Weights of a small rotation predictor.
Data: trained on Sentinel-2 satellite tiles (TerraMesh), 72500 training examples, 35.3 epochs.
Rows from block 5, named by matrix and row number. Each number is 128 + 24 x the weight over its row's rms, rounded and kept within 0 to 255. All counts start at 0. Numbers have three digits each. After the name is the row's rms in percent of the matrix's.
# conv: 3x3 conv (model.blocks.5.conv.weight, 128x128x3x3), inputs 48-63, a 3x3 kernel for each
conv.21 096:146133121122133159148109134115118075115111087125110106167134117140133122139147130142122158146142160114136134119114110103112112119109109143119113130106094106104111073113147127171180110109141136120142141122109124108106100130113132137082085119099143159127143129119111129112130161134120136150132117116147167162146187206107155161099109107122121137132141123149141122096111099115142122125105149105078146141134098094127107113148131112135121
conv.22 092:126127172118137121128121135116105095120112138103128136106155147091129159098128130135137122140118131137117128104093082109110110109103117137137122151141126133111113090133131125135166131158147163123152167138121158137129126134141141167136119110100095106124139092109165171110142142143164164131174141090150145124159168124189157126087096115083122134109114131105100096114118081114127092151155152155134096140133117118096101133095132116107166
conv.23 115:136117082108187106130121126108110136107095126084107147132127137135142134132122129134130121133113106138136125107125129125123126114125140119131125120118116152140143124174126111218095166125087135126091139152141167205149133086073120160127166156138126123149111123159103110122146147172123135110131146129191111102165123103145178117128143164099077143081080131106133110100102099105088096122085112218162081112127155120197095192120083180103114
conv.24 089:096091080135123143170094119124109124172142128132119112105115113122139135127127140157134099119107114172170146135151142119122110131121116138123126135149147152151157165103113122063149106072123138153134160149118117159149099108119099089137095119132140133128135124140110141170133100103159133147119122129122113137086122115117156111144121092130166109118183093148176140116127110106115110116106138103141119077110152137102094151137103185173163
conv.25 104:126139120160140134097112130100146131116116138150132140128152131109124108119137095137121099196186162113104127120125127148166133151121125110126122126142137115122117116120130115115127074096107093088094123110107151112106128142113157144111161118117140135165114124125118107098149139120147135124109143133108117123104103103112085078162143150118137129106120145142132130162119175145104131106123099149110140138142126146111114131100104154097090
conv.26 095:126110087143131124145126131136138116126154116116123119135136111092135133101150142092101106141145138146160157101115119084102098110125128146139106154141119122123124117117132103115150136093158122132131130142145151140128155162168129131153109119137131116150142108133192172147116129118107111105127159143114148143111106124097115149073082106102089083233132101118108094132140129098132146166152145163150154058103127122078119136096128142086105
conv.27 093:143124120124117122115131124127105114099092110105118152095103093125128133129115111164128154099088110138134127157140140137133125112134144134129123159134137162138138095109126115129100129133134119126127126139161128126149136159117139150105103089073131117109125126108118126111129104086184166156185171112150158143151159155138137144175160118159165114122107104137165154140135119156158128140144112094139144100125129113105102129125125124115112
conv.28 098:128130148149139127095128105116104112095090095114109103140113103145153132130125130105122116137146139143121125145119106113125123107116124132128138124132143139151137150149150162126159099086132127147114129162120111129136175094088168152122151110113124126116139141129139121108126148124167137131127128134071145173064109098073085094107143106120140100154166174124135141137158151111123138114142138181138148107116145139123161124109127118093131
conv.29 099:103138145131128153144113141137152133132124123135152122079098096114134119127131149163132125130136129127126110146142127116114093126110092148123114162118134134127143124145115108138107133152122145126128154116149139135097091128118145110119158141131115123121100098142115132085109109131153158115145119117099094155118101197125137212116111110101102115089097101155146124121133110103110102094134133101158113157112169146096147139115126109086099
conv.30 096:115119126137145120108135131126135123098107124109118097132154148110135164112117117121106108117125135149123113111132132099109115124105099111124134133126120127117117132111086144150090150145145076123118099114099137144147080127120131110095182115128115129111128117110135121108136153155157125125129114129108123134141164178195159181132112140166173174092111105119160132127125111099103101097079082161144177115136120132141153144117168144121124
conv.31 095:146089144141093146141129145138114099120136124089105120104115115113127146116058102157141142071059102135172186124134109136122112112134141112123122124139131129129148164145155139135145139083130073093113121139146173136161114102083105127097111139123122107134120103128129102117096085092085169149133137154163155154135131148155134113144139124120133135137137152094113122106154135140132163092113152117147156122125144114131130137106106096118143
conv.32 103:124108108140130102135115103142152148124157152115122138147149114168152109172153132149154127102105098151161144132131156135133128140150132128139138121159158122144142114105104127102102127100068121092103131131122133136136133079050114089067130082079118107115118092100116107122134134150124140157124149164117096113121097123128103130112129161128149140135151165135096116121113112138124154139143105143129112161133167115100096099100099113107109
conv.33 099:130156146107153124172127115100107112125116136134143143136116138123114125132130119116109120141127115149123118123136136113130119120138121114108104130120086111121093098156104102097134149124111120080118098093110099152113157135120106109129079099138153130130151117166116141187101113103136115104086085129085132123093124146077155167144167181095077176112120173148141130146131150150139152102104119071186084127101099086118146129189135134204123
conv.34 093:140138141135135127143124144142125106207159107170166143120095100137119108113114132161167131166165178109109123145107111132110102155143139150143143169174148162170168129045086102074079147123099140107145111134138101094131081106100097122062116118116121101113107112094136113124094115095125132166134126120087134131124134118136109112126122173110131128117133117134150130104152147095152146092114094127142165109123145115122094126107124150131140
conv.35 097:138128134105148151113134089104127110124148119128128136115123092113117118134126111142124114130099089164137122132134147130132119122131116099108108090109112121108099129120127116124150074116091144161131140116151136112128147119110131161169136152157127154112137129133120132130150145146159141118157141137095141154092095135113099119102137093126135116159167181139148131125123115138139147167118117132135124113061170142102161134120091124121087
conv.36 106:127131153141106153177060164121137143157150143150150140131144114117144113105131142135136123146147134172155149131135142130120131116123138116111109126138136125129131116151158072112210126058156177120143112125140131114136134135125087170193076067146126115125114107121114109128111113134152144142140119123114138135146133106182149078101108098122133121092125148136135132132134133172160142096166200143200108062159159163108159166159123138255118
conv.37 102:155091203156175126114128094121127109144124120106087087083102114129131122117113124117120122134142152141118124120119115114119110101112128125127121126125111104092100162082246074197205133139062141101093112141196118104175135081122125138122102119145150129139111130157147119134150165121134093110090102110161194119168118115101070142094110154137118151161132157137157132150155154151132118068149219142151104145100161090122207103153177117145117
conv.38 100:127141172098135128127126130140125127163137107112078087127124119122139148101101110163148156140091139140138203119129102126106121098118133132121100140115097159128122086129179085109173084102179116118104104128107118150120150123095172185147160146139119125154146141151118128115099108100114115136144123144112098141092109128104121119139121141130118121123109121093087101155123128106109127181126114108097094128097086150134132138103128124099088
conv.39 102:145142119136134144118106126105081100100095124123120133110132128108121130116143137138146146149182198152133123090102115113106119109136137130136138132125126094089115154128133128131111100111105119120098130123103134144124161135117164134144130150152159144135177167141142143140079102093127119086076099145104098141087076112094120129119146085125117124133118104137137136145136134114140146105097095156110127153116142103141135104129122105112107
conv.40 101:149133146161107150117113113166139142090099125112117123091134132109113131114098122138137137122111126108106135122121118106101117114106120114119123112112131125116115159102131145120137071178199110109133124107105132118098057084079110077106143143106125132107121192106130136119098129146110108137128127112141143156143155129133128102223192132110192083123197142149115133149134146133129145085142078133112124125135102172182105147160112134152110
conv.41 098:104118125097132129136109123125122135136138154140139132107106163147146174108109132169160182118104097142123117129145148124129138134135137134135140144133138134125127140105133105112136151064136145149134175124139151139169102172132166145191148129140117122114104109107133117115151162169152126120138103097107109072086102099080104122123104124109124157110123152150181137126129104125128118167145109155179160097116130114126098138131106126122098
conv.42 103:073170092124126117147075220115128129140135131142137142142124123156146123135129123140137138124116134160154146102110125128123122132148151131127144138137136137143148074160089186111059188080178117130172108131151138073107090103095122115077149104141098113105093128096110087089130135106114135146112141143145151103107173168127141115164138117126117127110116091137120083120142115132138143158146149104103084079120152131154186140139195090119126
conv.43 098:141108108122119108142120138138140156148129149152145137163129137148118112170158136209163132155158112110122121122154137123112128128124117146127133187155123157137110101128132117101102105114118091101146094115112119140127140080097107089089116083074106117111105103103090127125155185176146181153159170161146132140116112115148118128112110102138126131172145140158187193133119125110108122147082095123110091087089109119107132124095093137120113
conv.44 097:127128131134129128107116128098100113078092113141143151114143149130134141111154125078118094105132149133120084105114114104115122129138134111122118123124135143133143153148099117078113091112116137150129126126139149145122126120131114095149139117133143182186157174152164162099090123091165152112113109138137147200108159186132139170125127150163127142149095091148109099165124116138142109172128114080102091125086189161152133140102136111096178
conv.45 094:117107137193134129122087155118110097120118132096115122131123120129125122118110127162146118135132120123113100114122106105118122095089114112123108101106101107104099134080134136129115195073207156119100118185107100142111121122150088101112112118105117108118103146109136124136121131128115150136126120090134134133146172128177199120139128176151143126127114142123119123116115114131141130088147158154075109083113129108145047114115052131103113
conv.46 097:127104112123119109135134124187170176194181164193182156134128120093134113070102091137141140167143101158157142151150141176156170167147149154129113129110121141141127131137135113123125102102118099128115121147126149142128093092096114091116127110095119105110133126120148129131100083087116086092117092081100103148107124147142141125152145117137135136151132139120125155130118139145134149115108138138121152130126106135124103160137112149145118
conv.47 104:135111109129116133120115110111104107111119146135110110132134126131128124116134141096070089181160164191152134116129131143154138133115093159142137129109114152141126115130089098103083113094050146136112143142129137128113150128119144132142116136138148133130145116129154138127163181172178164128134126114097062056072050064087082081176155148167145146148167160105148168123154142136168108152159154150152135110129156111130094111129083097114111
conv.48 095:126122121125129121154145123093145159108132121126132113107133145157145153115135129120135102120113101115126142118115137112129135125116121119108120128118129134137117144092087076086103067081101129119111131119119118117128169145152147150136163127141154120136128112125115152149149138104112125118102112104113119104091132124130155161135107143135088137162139110106121102106122112097105113110126127120105144130088098146070082142085069145066105
conv.49 096:154141099190115111142134120121117096107127129118128124163166160124131136150140136158142121141149136101109110127143129121144147111122126142154144129137125105132128163159156194108174144128170098197173110154142148188154159138115192145143160139125104114156105098134135127128147166141153173146121107128094111127075096120096093113122111110132135148091118123145145132153124109104100085173156138164132199156150201128229190118165153143164172
conv.50 107:144130132127122108136137107140133125140142135133146135115116126137122129125103108127134145127117138114128152128135132136136136129133141154146148157149153143137134129112135120128144132129099156151133142118107140122107092117132093142143121145108146127134130141137158148148154133131154144151142150160074105103088113137105131156122123097142132105134128111147142135162147119152150135101138121121116101126149129123123112134137108147132137
conv.51 109:142131117150141121143155130119121121151135102126130112128137121144138131133137150146162170086111125138155141139145110143141124145141132112115107134124113144131115140150154172164155128123144137131127122135123142134132130103091119127114117133118123137157142152158155137149163121115117132133119125121143138129137131145115122155106117109097116088099143145135129129136120120155138136120142116148142117123125117151128094154144118148154156
conv.52 091:115125114114113126150144097125103133143129126134123100110115109106120137123141146109128131102099096139148111113131149106107102131112120133124116126142132112114108132142184157123120162133137135138180139143127132142092123094099119138125139094145116134131122097065102139135125102100136118130122132133086110172109143171084148162193103088127069089122120137117131136102096100130123125096082109154160175131128157064078100077125118174165128
conv.53 093:113124150096123177134136168134138116147137120109096091110138163108137138102128119072068074117093114118123131111106104108107105127122125132127109128123099119118108117130098142159139165158162156120121138127121145140131116111100153107097121087077143141119129138113127125129139161140157132141141139094148156133135145132095121110097096089113126132104104131090100101112137136138159143111121096109117083147140099093120131079130147088125128
conv.54 102:112120097088123122138158131105141143142151146142125120129127125126137121137138148116144169143169142103127138117116127109122133098109121126128124144127130137157157130130083190100134133088154102153099129135115136142134138115099128111103109108137082067117101078096138102125170166152117102118147153166149184137112121124078098126070116142115118193141162255120123122128114116124122094157089128088124160117141095154166127154131122133109103
conv.55 097:139115123142123141107145140119117126118122114125119134118127148134158148126135140158168104159138138198161149127124126144130142151152151134127136127133137117121123154098136139156129089091120137121136135144142164125122138120138099135124124131081131122138115168136084097135121130149116146166103106127091114110092136118083128156145126127130123128143132100091118156115106138111116137096086150160121139107114073089120080092124110070085106
conv.56 093:095091110121104111149157157131103128135118126129141122107125112117125130140136131112156156126181139154172177144136159135111140133100102124114112114109116134124113147142175157159158142118134120177165116139197140190204126107148115127133104135144116132133106127130100135129132129106114093063120117157146147094127137116135132138090083093104110139107107141114116130118098146184168151093131112109107121162134107100083114132102112139120107
conv.57 084:162101151152110198178141118126098099132152154119099134108133147094135177147126150112110169142157149138112090108119127120108112120121115130135127112127140122131140158111108155072187092189109129143098162162105111143159153164063156176134185145098111154116117104113108121117142135118165139115105092123122132100109155118102161133130151098135163121113146105104114115143132112149128123134086114103153134118113105113111079075125110078118120
conv.58 108:095117104113115127101169096137148157103104120107087081117112127113097126135133151118114136150132133090078090114122135112119107097105100129111114109097110128119124140103119150132095122182109098148133120112093097126102112173152160119124191241156124132125139136116109133126157148155119139128140111127114155152116136161096129166115128123096136119079102113096109148126111120110105130112140068151111237254131073106140103076139116115092120
conv.59 102:116136127105112121136151156120110093122129129116128128124121111112116097118120107124166121133211194112160142118117122099126135101098113126122112119121135110130144124141122115150116109143141137155137134125128151130140152188172166173143174178173121130128116114103120104106110127142104111152120115137060093108096115105119120113086093108095099112133139141114117155128122160140094109174153119123131110115123078109100097169113135162121122
conv.60 104:119113116105194130120140105110124124119116100116110104145113124136113125115125128134123121149119125120092097125147153113111142106097124105107133095102097123105108121178118120180201076119086128124136169081169160088157110091092125135111094131133112129084104084142137133113162150148127132113137110124107110103106091148137113156104133131161149175179098110147144133138119146155127133157082141135164087098133129146087234136118211125123144
conv.61 093:141161129153134110116116121154137110158114111135096108176180145156151125137143147115091093145101103082096101123120129132123122139126128127125107109134117110127096078135137093085128071085181100113134093108107140147138134103133135131185133127127104107114087088102071099113184107091119163180112141151124136195131131151133153113113123110151139118130147090126115091100093096113069079136114179138110152162157110162122123156114108144080095
conv.62 100:163117161144127136125122160122139143136153131127129148140147113122153158157157156134162130153161154119161173138128157107135138101131145149141150141149157128144154137105130146086111144081123145103149119128160140105178146081113107147095119095096133124124106131148116128137148142112109095132133134130116099099136086086113089096131128113143112124132114107153141160095132165114123171114153135138096093133111109141132131145138107122126149
conv.63 100:146124142139123139126132105138135147134117147128135130102112139111119110109109118159136130123150180122150149130138129121141122138128148119156164154172169147142156139117127130086080105097088194174174183155169132097138130130144119116128153144160126129143113113141105122141083117156140157148156191155118114118115124123117129133086118128125119134140117118150144150158191218078049159119133127104092124117106119142122090125112078135120095
conv.64 111:108122124103125148090122145121120098132155114147144096118115104149153106102113106186165149145108124174114110117138125158116106151142087120125118133131097121138121120110121111090123115112125121114141129109148110128159100134141157153107093126094123125123127153146119123150151115070175139096115077098102140151134161135123150128099126134096104132118103126100152160187157091159190139124144145114146118097117124139126146098107146119091135
conv.65 100:141122122128116106112118094110107128140126131124124143126128105119140128108114119152111112129103094139116119135127128126129139114114130111112123097106118108118132125113098128098104114123138093112094111093071110105091102107105104112106129114133110101090114115103123122124129122136079092129118174153136142115116124118113135148210213187189169113175135073096098091100109111102132117140105095110129102086108096134102104130107110120124126
conv.66 091:109127116135143153126124151137124125083108128167166158139127149150131166121117152133121148109098097138134120149134146140131138145153146117132114104125121100114107119137138094102111117109119149095121139129146132126129115141128185225151086131122120082100139122111101115111156138115112099109143110090126100117107106136128122132115119187148113183142114159100114141093117148102089130113190182189121097140121095135123109110106084099101095
conv.67 095:159158128142097098133135134111108102114128139137109134097116124112100115149133101103111094109113107166124124092109124119126138130126132109115139122106110130110116144133131124124148107130153118147127122148130152157124078080123161124114159142127101106151091096171127096101121119132091125113140108132099095118107108133100093085073171140034156143038140152097095091128121097152146121085125117139127150150115143135178143142147102125120145
conv.68 097:132153140120143117104125108124111095101098091139136117134114110123089086131107116078083103117124130149125095126110096142137104161149124138135142114119127127111096139114082170137103174102099114128133140121145152135108104102094146158122126136116136139168135110178095126144106098086145118109156158140108117129110117118111123119096162192084184214083169185132141141141157141156148106110147147114147151138145150162161146153144123194126095
conv.69 094:124106142110111135136133128148112159136138145170131167099107129109108139147117149108168178131158152114152104094092143120114122142116136130104119117117110146130102129119114144141113129121130104131115104107126103130156136087109095090114137126138162149133140125091135104125138103071112124121122130099139159137123132129098123147113115168106078119127097084128111103115103128162110127103093095121112133139121115111137128098112094118108117
conv.70 104:102141133124123154125132147169156144163169187158148170100111126085113126096116104118102091107084101109094118167132144138137134115127127109117101133130111144142140118155163147174175158210148138159133162153139123132100119157142088134127072114148073109118123135122107107108122111121123148106127088081158145146183169130195149118157129119170124154116111132106121155112129128094117110163186194153158173158164161115168147169177168145168154
conv.71 098:135144118110145137121134138094131130108096090120120120099133148109107131087110133150132113104086121135118152114103095141142127131134132132140124137133138123109106137190215188176195148122162189175187172165208120154169147162177124135188090108108135115140134133146130142129113112126123117121111106129144141110136127104151155116129135144095097138102092116122129121142119113120097100179143097102127094136114111157129136113106148104106150
conv.72 094:143154126142121106162116100106127133101126124110110117095110091118142111109094076114122109107105095107126133107116128117121112106122098172145146140124116123114116234180143214183089169080088152100119110143099092154145074088108094103132099085103096104114084107140106118134188161115149135111111092090139163151146161124096127111102072112214210181199216167123109084109127098106098109143146098116120116141106132217200137197224107148147095
conv.73 099:143100106130108123115133124103110097122118117135132143102115119102092090109099095065065080095114126095094124110113122122117122125121130113093085119109097109106111172120187156127153107189163145171119180182146215183156156152134244210170127163122154179170143141133138133108100095086097075132096102121107150134157165157172153137113150140128149116137124091092094079077084104086083102170148143143171141177170147148099085089118060113127080
conv.74 098:102154135125121148117131131147106110119115131112138132157154144155146138152158150147137129135150139135123109137126115123119131107114131156164146136138137132146143126115084213170099146138118128128124152133135141167152129145133165137163120133137111103107126095114126096120102133160120130144096116140139204184170192197173153138100093133104091099155141117122130118097126123104127131095113099123115089099113086128106107085117079121117084
conv.75 101:100117137107104139121055163107103143097078087152142147125138119121140105104130124134132136118110104146158143150154127109127138150132156125110116126132136120115123175168110154128148152087134159128159135159170194178152086090110131213227144150151185148113127142124145162100116129109141127160100125139143149193118145168112135134172143126151138141143154114124099094096126134124136121126144182138187067126122181156097182146083126111109119
conv.76 099:110138112144155113161133110153155175129119118127128128117125139105160139120115141130168141111147111149129099116145181127126141117127145112100125117134135126122114126135113132096125104094103117094098121124102165133111104067088136130120139147163127116112117113117115103107110139123129117164117138161115139124127142107106135104097113102138150128158175159123100155171148151165128110138117117149185132093135148118123119140145118137130138
conv.77 097:134156147128149146124116118100181097123145168160151118119126158109110200138131147099184182147132119165150110105104125113149117155122111101125144088091143113117146122089138116130127100129104138147155139135138110125139105130056125126142155127117118117121115109120093124125114163179141109123116099080148125127126124135118111140096104065104133086076108133120109109129099081147166131119112090102100104097095132159120162134113149123137131
conv.78 111:107123152134126136136116125096106079158149125144124137121124137135148155147139144206148156140081111154107129165137108132147098148141112156158143151150126133108098105126134126132156144130156097116114111112119132116123119145121108122138158155180103121121119144128131138144183184156141114118144136133126120117139119124134130142126131111109113131125112109132154122135129103156163144093102127093110136130136151140116116122146131100138131
conv.79 097:130111087138146122111129139114115143113111128106108105140142087125116117119120124153122160128133152118130118110129129097110132140127122110128140116139144089104108133156111137116126126100135108102125102121128105102091137119161123138129103149126110111118105101107117109100110071110125125139140100089115113107109099103110128138165131071175212162163180207098119125081100102120107105134146118108103103127108121136130126145135156113111127
conv.80 093:140132105141133138108106116129130141143136165162149152123148153115116123126105109111146142121136113129127102122143145127146163130142139132112108125119126145153164124143189134108145092146104127157142137145134122114135100113108107096100133118068135159125141141148136148126128089113080107091086090094102162157124140168163127144196204186196119085122086062128105119126117124138131115136143138158151181096180156167123150139133118168149126
conv.81 105:114112131143119127176125117136131099102104081114121102117107132135107124139132130088109095135147171120082107121139122127145126123126099151144141137142120115124143132138145141129126133104122138134126104139136138114130110118118114156158163107135140145133130140138131138163128128150137172173133123122114140146148164156174132117119134094133133118132145158105104108120147153116113115130141170120144126137097132121117128113108124108155118
conv.82 102:120126113135143120140119144145116090129120116104115167141125108119089102137127136106134132138163157103127150132134144136135141128128141118135132137149124122126123143107117124083119174105133164137130124123120155156125153157135108137119151123162142149136156151168164170173140177174104144142127141096115113127092089132097101128123138124141155128109128099092142183107108149131158145088110100107155075098096112123135121115114134126134115
conv.83 100:123185127125152129101112156100086104108107109132115126135142143128143131131129124116113135094104098114104094097115143119124134127144135123137151137131143129131147197183127151229153143113160112055133154137112183173170138122118197175106154150148146108156139156126131125145114141116138132152140136144106112145085121146084096149082066056108101097115118096137132160116130147086093137139155113214148147097158127100127125129077140151066118
conv.84 100:140147089124153094117118083107144134096130128120138140098099142138133137122113100118114123162169168189165142127127129109132123134159129131122115130112100119135113111141109078123118070138099105117140099128110076109144093065111115110116103107143159139121149139127130110120087105067184156148105105128172135109122104081128109086110107101127114138145121125115100112179152137138118132127119136114104176106126132140159153156138134146121096
conv.85 127:120119118115105116126120124171173145170157121162141105121141146133143128109112108102104091099102101104115131153142101140136108118128101154161152165161132152133101125125124139134150129130144124116109146132116188147129131135141142176176152188208159152135146141133163151136121109111111095078137116115137140133135149139113117125118097127110080103118085083157132120149130126141118132169137155157149148145139124123122133125134120150145129
conv.86 096:101095125121085134136129139066109095079125091107119086138175139120145134147148155083101105120100070116131132086105117117122087121114090126117112117113120116112123149107092169091090150091090138109113136110121131122157105122115114093110089097120146146134149150145141144146151115103139116103083090122143136119155145112144130116102108134078096129071089115152119114138116114118120119119076110104106124111139101132125126100131113128108111
conv.87 106:105123108114144135142115127151122131161110094172156100117103114149127107135126131168117137122112121163123100158165109172149125161128115128135142125118116144146133086112109073138120094112119120142154119140141111148110117103144152081120095107125100103129126120127102119116178149142144133126128069062081113143089123153122126141157155150108139129108120127142159185124131158121113118139104170094135161087114140117111105133095119128122110
conv.88 102:127125131145140130127128126125147148143147127110143125110103108104110126085088111139123126137136139119137137133119111138136128125136137101136140116150152133152156123062092088137082116156149134119136120129139119141135155101120117126155140121121174164171153187158156147121063094105094101131103109106123120119129131148134184187088098102066129127027078111128136133143142147125109120139145157070117129098069103115114087118128108117119129
conv.89 099:150144108117126120078190112130124122098090108109096116132154120148142113125150129111110122088086126120127158113137129106120116114117131131135146127141149117116132121156131098111104111146151140133133131151153152105124108091135118119119118101096143151169145159136133109139105130125103126140129168130115108117141145145124131154145189152123161137068096100094096087113094084122127114190087104144142164160172135129165097112107139102101145
conv.90 112:158118107133135099118176089103124147113121138117119118129121127134128138127125115116144134132141127128144127106105116094119122115108118124142151123139157136144150090119189098112150096134127108150153142122142118121099124156153127115113093162100132111114128115105140128113140130134141126119127138120153133152132147132099157144131129118118147130119117131136129158134118148145115122129117108130111174130125088118167122126136126130077164
conv.91 106:126127090137113106153126151105115114103110096104104079114133140108127151128144147123146168128131145120120138120113113137117123140130113155172173132130140124119137132102176102144159133168095145147112115124115096135122135146130123104114158146159136144139111137148112177103129138168117133121109096121117107079103106088126112113156180114103164092092164096115132135112104109131110124114119077155130147138128148090104083114121110126144110
conv.92 102:146150129105118133123143169116103107158135106129108097099131150106131116113160141118115141144156164099106137139132119143118103144118089142126108132109104128140132129114137130081121078068156134190170114153149115152149172161108141124099133167116126132142108126117111141115120088101136088093134154187126134144110117142090099125107153186111111152129114099133137148151153161116146135098141111125111170120115115149098132108068113140060080
conv.93 096:131098091106157100132116097114139135114115110127103113109132131106119113122118091115110102095098110114122130113124117114128128134133110135133142108123131130136127106177098129133101143115080113099133114131150100132132109139140125123117111125116143138165192110128122105167118099116114085113108099098143109115137128135131144145133134084106140142091133139133117133134145140128140128119123122136158137135130124124172156118114135079105076
conv.94 101:149136101141142118150140142116103108102124131107118145119106110118115103108122111122136182102111150149175187109112122134121115128138154115117150112109139112108110129095159127111160129128121134111116115129094136137140138105103132165161131119145141126130150159153129161143139115141127125138104132174124129122134138125115140130098129117117129126144146112126091134133115113138129149113122119140108105138123127121132117153127124154120113
conv.95 097:119112103089114088119085128130120137122125109111100109165139124116128112111114124119120090141125110122123141117108108117135115113119136122121120128140138121124138119159074177144114138162128122151144126131146123167124101131121116166143145130132110121087111116129117135119121121121090121133157135159160152153157166148107125122081057116111076091102119121096094085116115106105099086162141136182162100141136164125178128108137089085111083
conv.96 104:138167164136148154145140128145102108156141131104107134144130112115098105118135149089093115068094117085131137141110133103122141089121159131126105117106095092100102103140115114134136121136137092099118107094116100104136076091099113153133142162152118142125149151151133144132115148151098108129125162160174133128181131115163130119134108125106093108112115105129121127094109143097087109174157112131109107146089099114105113140134168147160134
conv.97 092:128116120115130143133112115159163129110143089126151194126153137130149166144136135143125099148131119161151147119110140152115115130164125131123142122150138161152142113134145129140152114113119122110114146114115123109128137134153133183127144128096125127119110121121111118108133102112100131159125144114130107104157148129140131096087064086120115102148140081119106117125128115142122148131114152146152164146140159157151117137133124109110114
conv.98 092:079140139106132113078132127135130113105104105070085110159149116141132119144120107141124121146117104126119123139138126110107100089111104128129132136134128130127103125141132070135137102140146145130124139154141142121124128125145109113091112089114148124136151135116084114107108098130073106108106152132139139173166147166139156168159109119113099102099110134096121119113123097114125103100185152130105135141155134147046122141061189194080216
conv.99 110:142120136116115147096112130130114118123115091132115113124125119124126106113107111116125122117127114100106119132127117132119115138140125130124110130124105123130104178129143153113148129145148127130132151146159120134121161137182156129168111168143116106126108111142128122126113128115117132134132150138191136134197156116145134110115112112077091110089077102135128145132126127140120126141134154131139150118126156139145115111147090115124090
conv.100 101:128116136132121163140143148137127084170123099144116091161116108139098124103103101152106145126093137126096116155139086165123091154133109139123092171142111157130097126135151138144140141132126129164121123167156123155183117113093121117141145162152100112131122133138123145144141103098112120098119132082147154139145150156132137174114131128100109134103110151119157123103148148113136153107139124114111141087110124091103121117129129129135130
conv.101 104:143141131155102141095111142117116118102091099128103137131139101126145115126130110159157160128119128160148122128116121138118106128126130121120108129134124115129127147153146120164134140174123124172153159133119196090170145131062216198173150141110121137103120164120156112109117114115118127125102098087091102107153156092141118094148102102170180139135129139140153142121124130155126134239096115138075095133162143119133134126106126124104164
conv.102 098:130109113141111135144142135151126149153161176129154120113120132127129112106120139141167205102099093165161143142172152132102137139150151122133141141141145114130144093114109108118106130149101136149137134110111125140124114123144158134182104157196126125119141147126128135140186163140130190122146105131133133133124121123123140136092076090106082112103094090126145148120101107139141123096098105122122115106111115137098120135110110111135110
conv.103 098:086101135106136120102129124091118127130136142162114174124116127123114135146161166117143144201145154140132163095109129120137102134155149118111120128140140107111110125125123099123096099154123119110099084100107084112116123102113078111113146059117105116117093102108108121127178141097158110110156152171154165165139140144131141150135130126124103109098094122127157121136150137117127145101134141110113134097099142136098106138115128121103144
conv.104 094:126144139147128145125116128146150123123136128150116119132131136110119138126114120129151150115100119114142191155117130114147118122128143157152124158147148151133118159144121135119136101097153128140129115153135106141136155162163123151143136138125099164140127153176139167161108152166155103168157172141125117131114129146103140163095148134111121080118144131169134151142117118133147138096110114126118118151119114149119132134160143133137116
conv.105 109:097095100118113121146146145097082051116138131166125104141116135137125106159139131053070092142115147157079087097088089163147138167169113101090090122121120164150130145130151146161134122145114161145169153118126103113101157170190114128097128121102118100106108107121119126129084090124142123114176136122174177159133126131106123145160134115137121137080089102080093099133137110147131090137156154115154108157104101107103087084120102110138126
conv.106 112:117088100131110124138120126088118169091132150112187101146144134139152095157170173053085110140184132125102092130132107127145142137131129123124118123124138152147141137125142130136137140127132134151114118111095114090096130130107102068111073154106117120113092102103096103109066169163166126119156152174141141138159142127158157133123111127123116102139130117114111127136118131106110128166128134104137102137137119129125150125118139128121129
conv.107 105:102088129134126140132135106059075090145150142107111106122116124125123133100111122107121099111131110160137109101100109115118130119125132114110125101100123128122119100164149094167152122112136121158113171187119201144130194189222131149152158177194116138114117163129149127168099123151124121125107139130115150138109144143127151141130185127147212152134146112110115104136127106149122136129152155173080107126222127115140133132111163116110116
conv.108 096:126144125136134121139153121108095104139089106126153140110145151143155159157193175108082071146162183141148119122118071133117147136131138107133151133129139139144135152142122147142123159175161116122093127102104138118130096097111143123124130134141144139139140128117131150158123070089103141100136141143149140135161129129160136152133159121089132127128098070079124091156163168130107106145123131125088151179193128136146144151124130126144134
conv.109 100:134114133140125117118127120034077113113120132098107129114102101110115091121128102092130123111127101098120088100125121117129105145160136088099097116119119107117130153138141124136141100143122160144144135126118147145099108122147114118111124140160140133143157149133140155153103086061105115104122109110142133153136135160137163144138097144203108115220143100112103135127110110153107106136141112152117119155087095124147102128149107114141107
conv.110 106:124122119120122133142145135124123117095101134117135163125141171106131163129174138116122108076121152152150116116122134092124158105144155121150127122130142121135166122112137113108146104117114108106091142124105140109117112139118107126107115118148098112136105112139124122135109140184120255182173106122152160171165167172150141146075070064116097109129106102104107146138151149157142136143112120111117121145115134141119097148132126140149146
conv.111 103:134101128166143100169162082145146140093088085154151148120114150147133145148120133131129117119115108131130131128116109114105094139132122123105109140121118132106100099102161120105114146195117140161151104150157099202164099100090198182212110148125096139164108083129096121127113096106152124151146122119151133132152139146154160150083133132127144138147146160157128131142127128104123119133165165081168208164067148137160097099199079133168114
conv.112 096:076140114077183119072096118125124147128097104107107104122080112107109122101115124127116108148126119111126108100101102092107109107096118128128126130134125129130125151152093147162098142135095100125174128118177155140173161120143095074095196151163163133100141101142113071111129145119105087103105100105149118120152144107136123109115077174153096178202115227134131107134117111139127126145039171207199118097130163089098151122119152121105127
conv.113 101:116134143113113127152126128120133106149171120157147161107108152084097150114097115117122112179139146087123164124122126133135116105133134131117125133118113141149151135135135123123112109106103138103091125142130130129136133130076134160124100135101149127142112104112117132125146146121137110125138123130120116115098115120106123114076170226098145183120125172128116134107125140114114130130106132125094143131080125142150151122125138120138127
conv.114 109:130117132134127134154123138124106151121124148154148142138139143110110140136114136100107135187168123199207174114102120138138132134139165135120118096098099161146129134169135122156144125152141109117113108137110129144126119137152122133156118128130113106120135102129140099087153147153132123119156154136125109102099112139119124132086082112080094119112112106136110104131175165101153217136142128100127147137110144153145121136134122142140125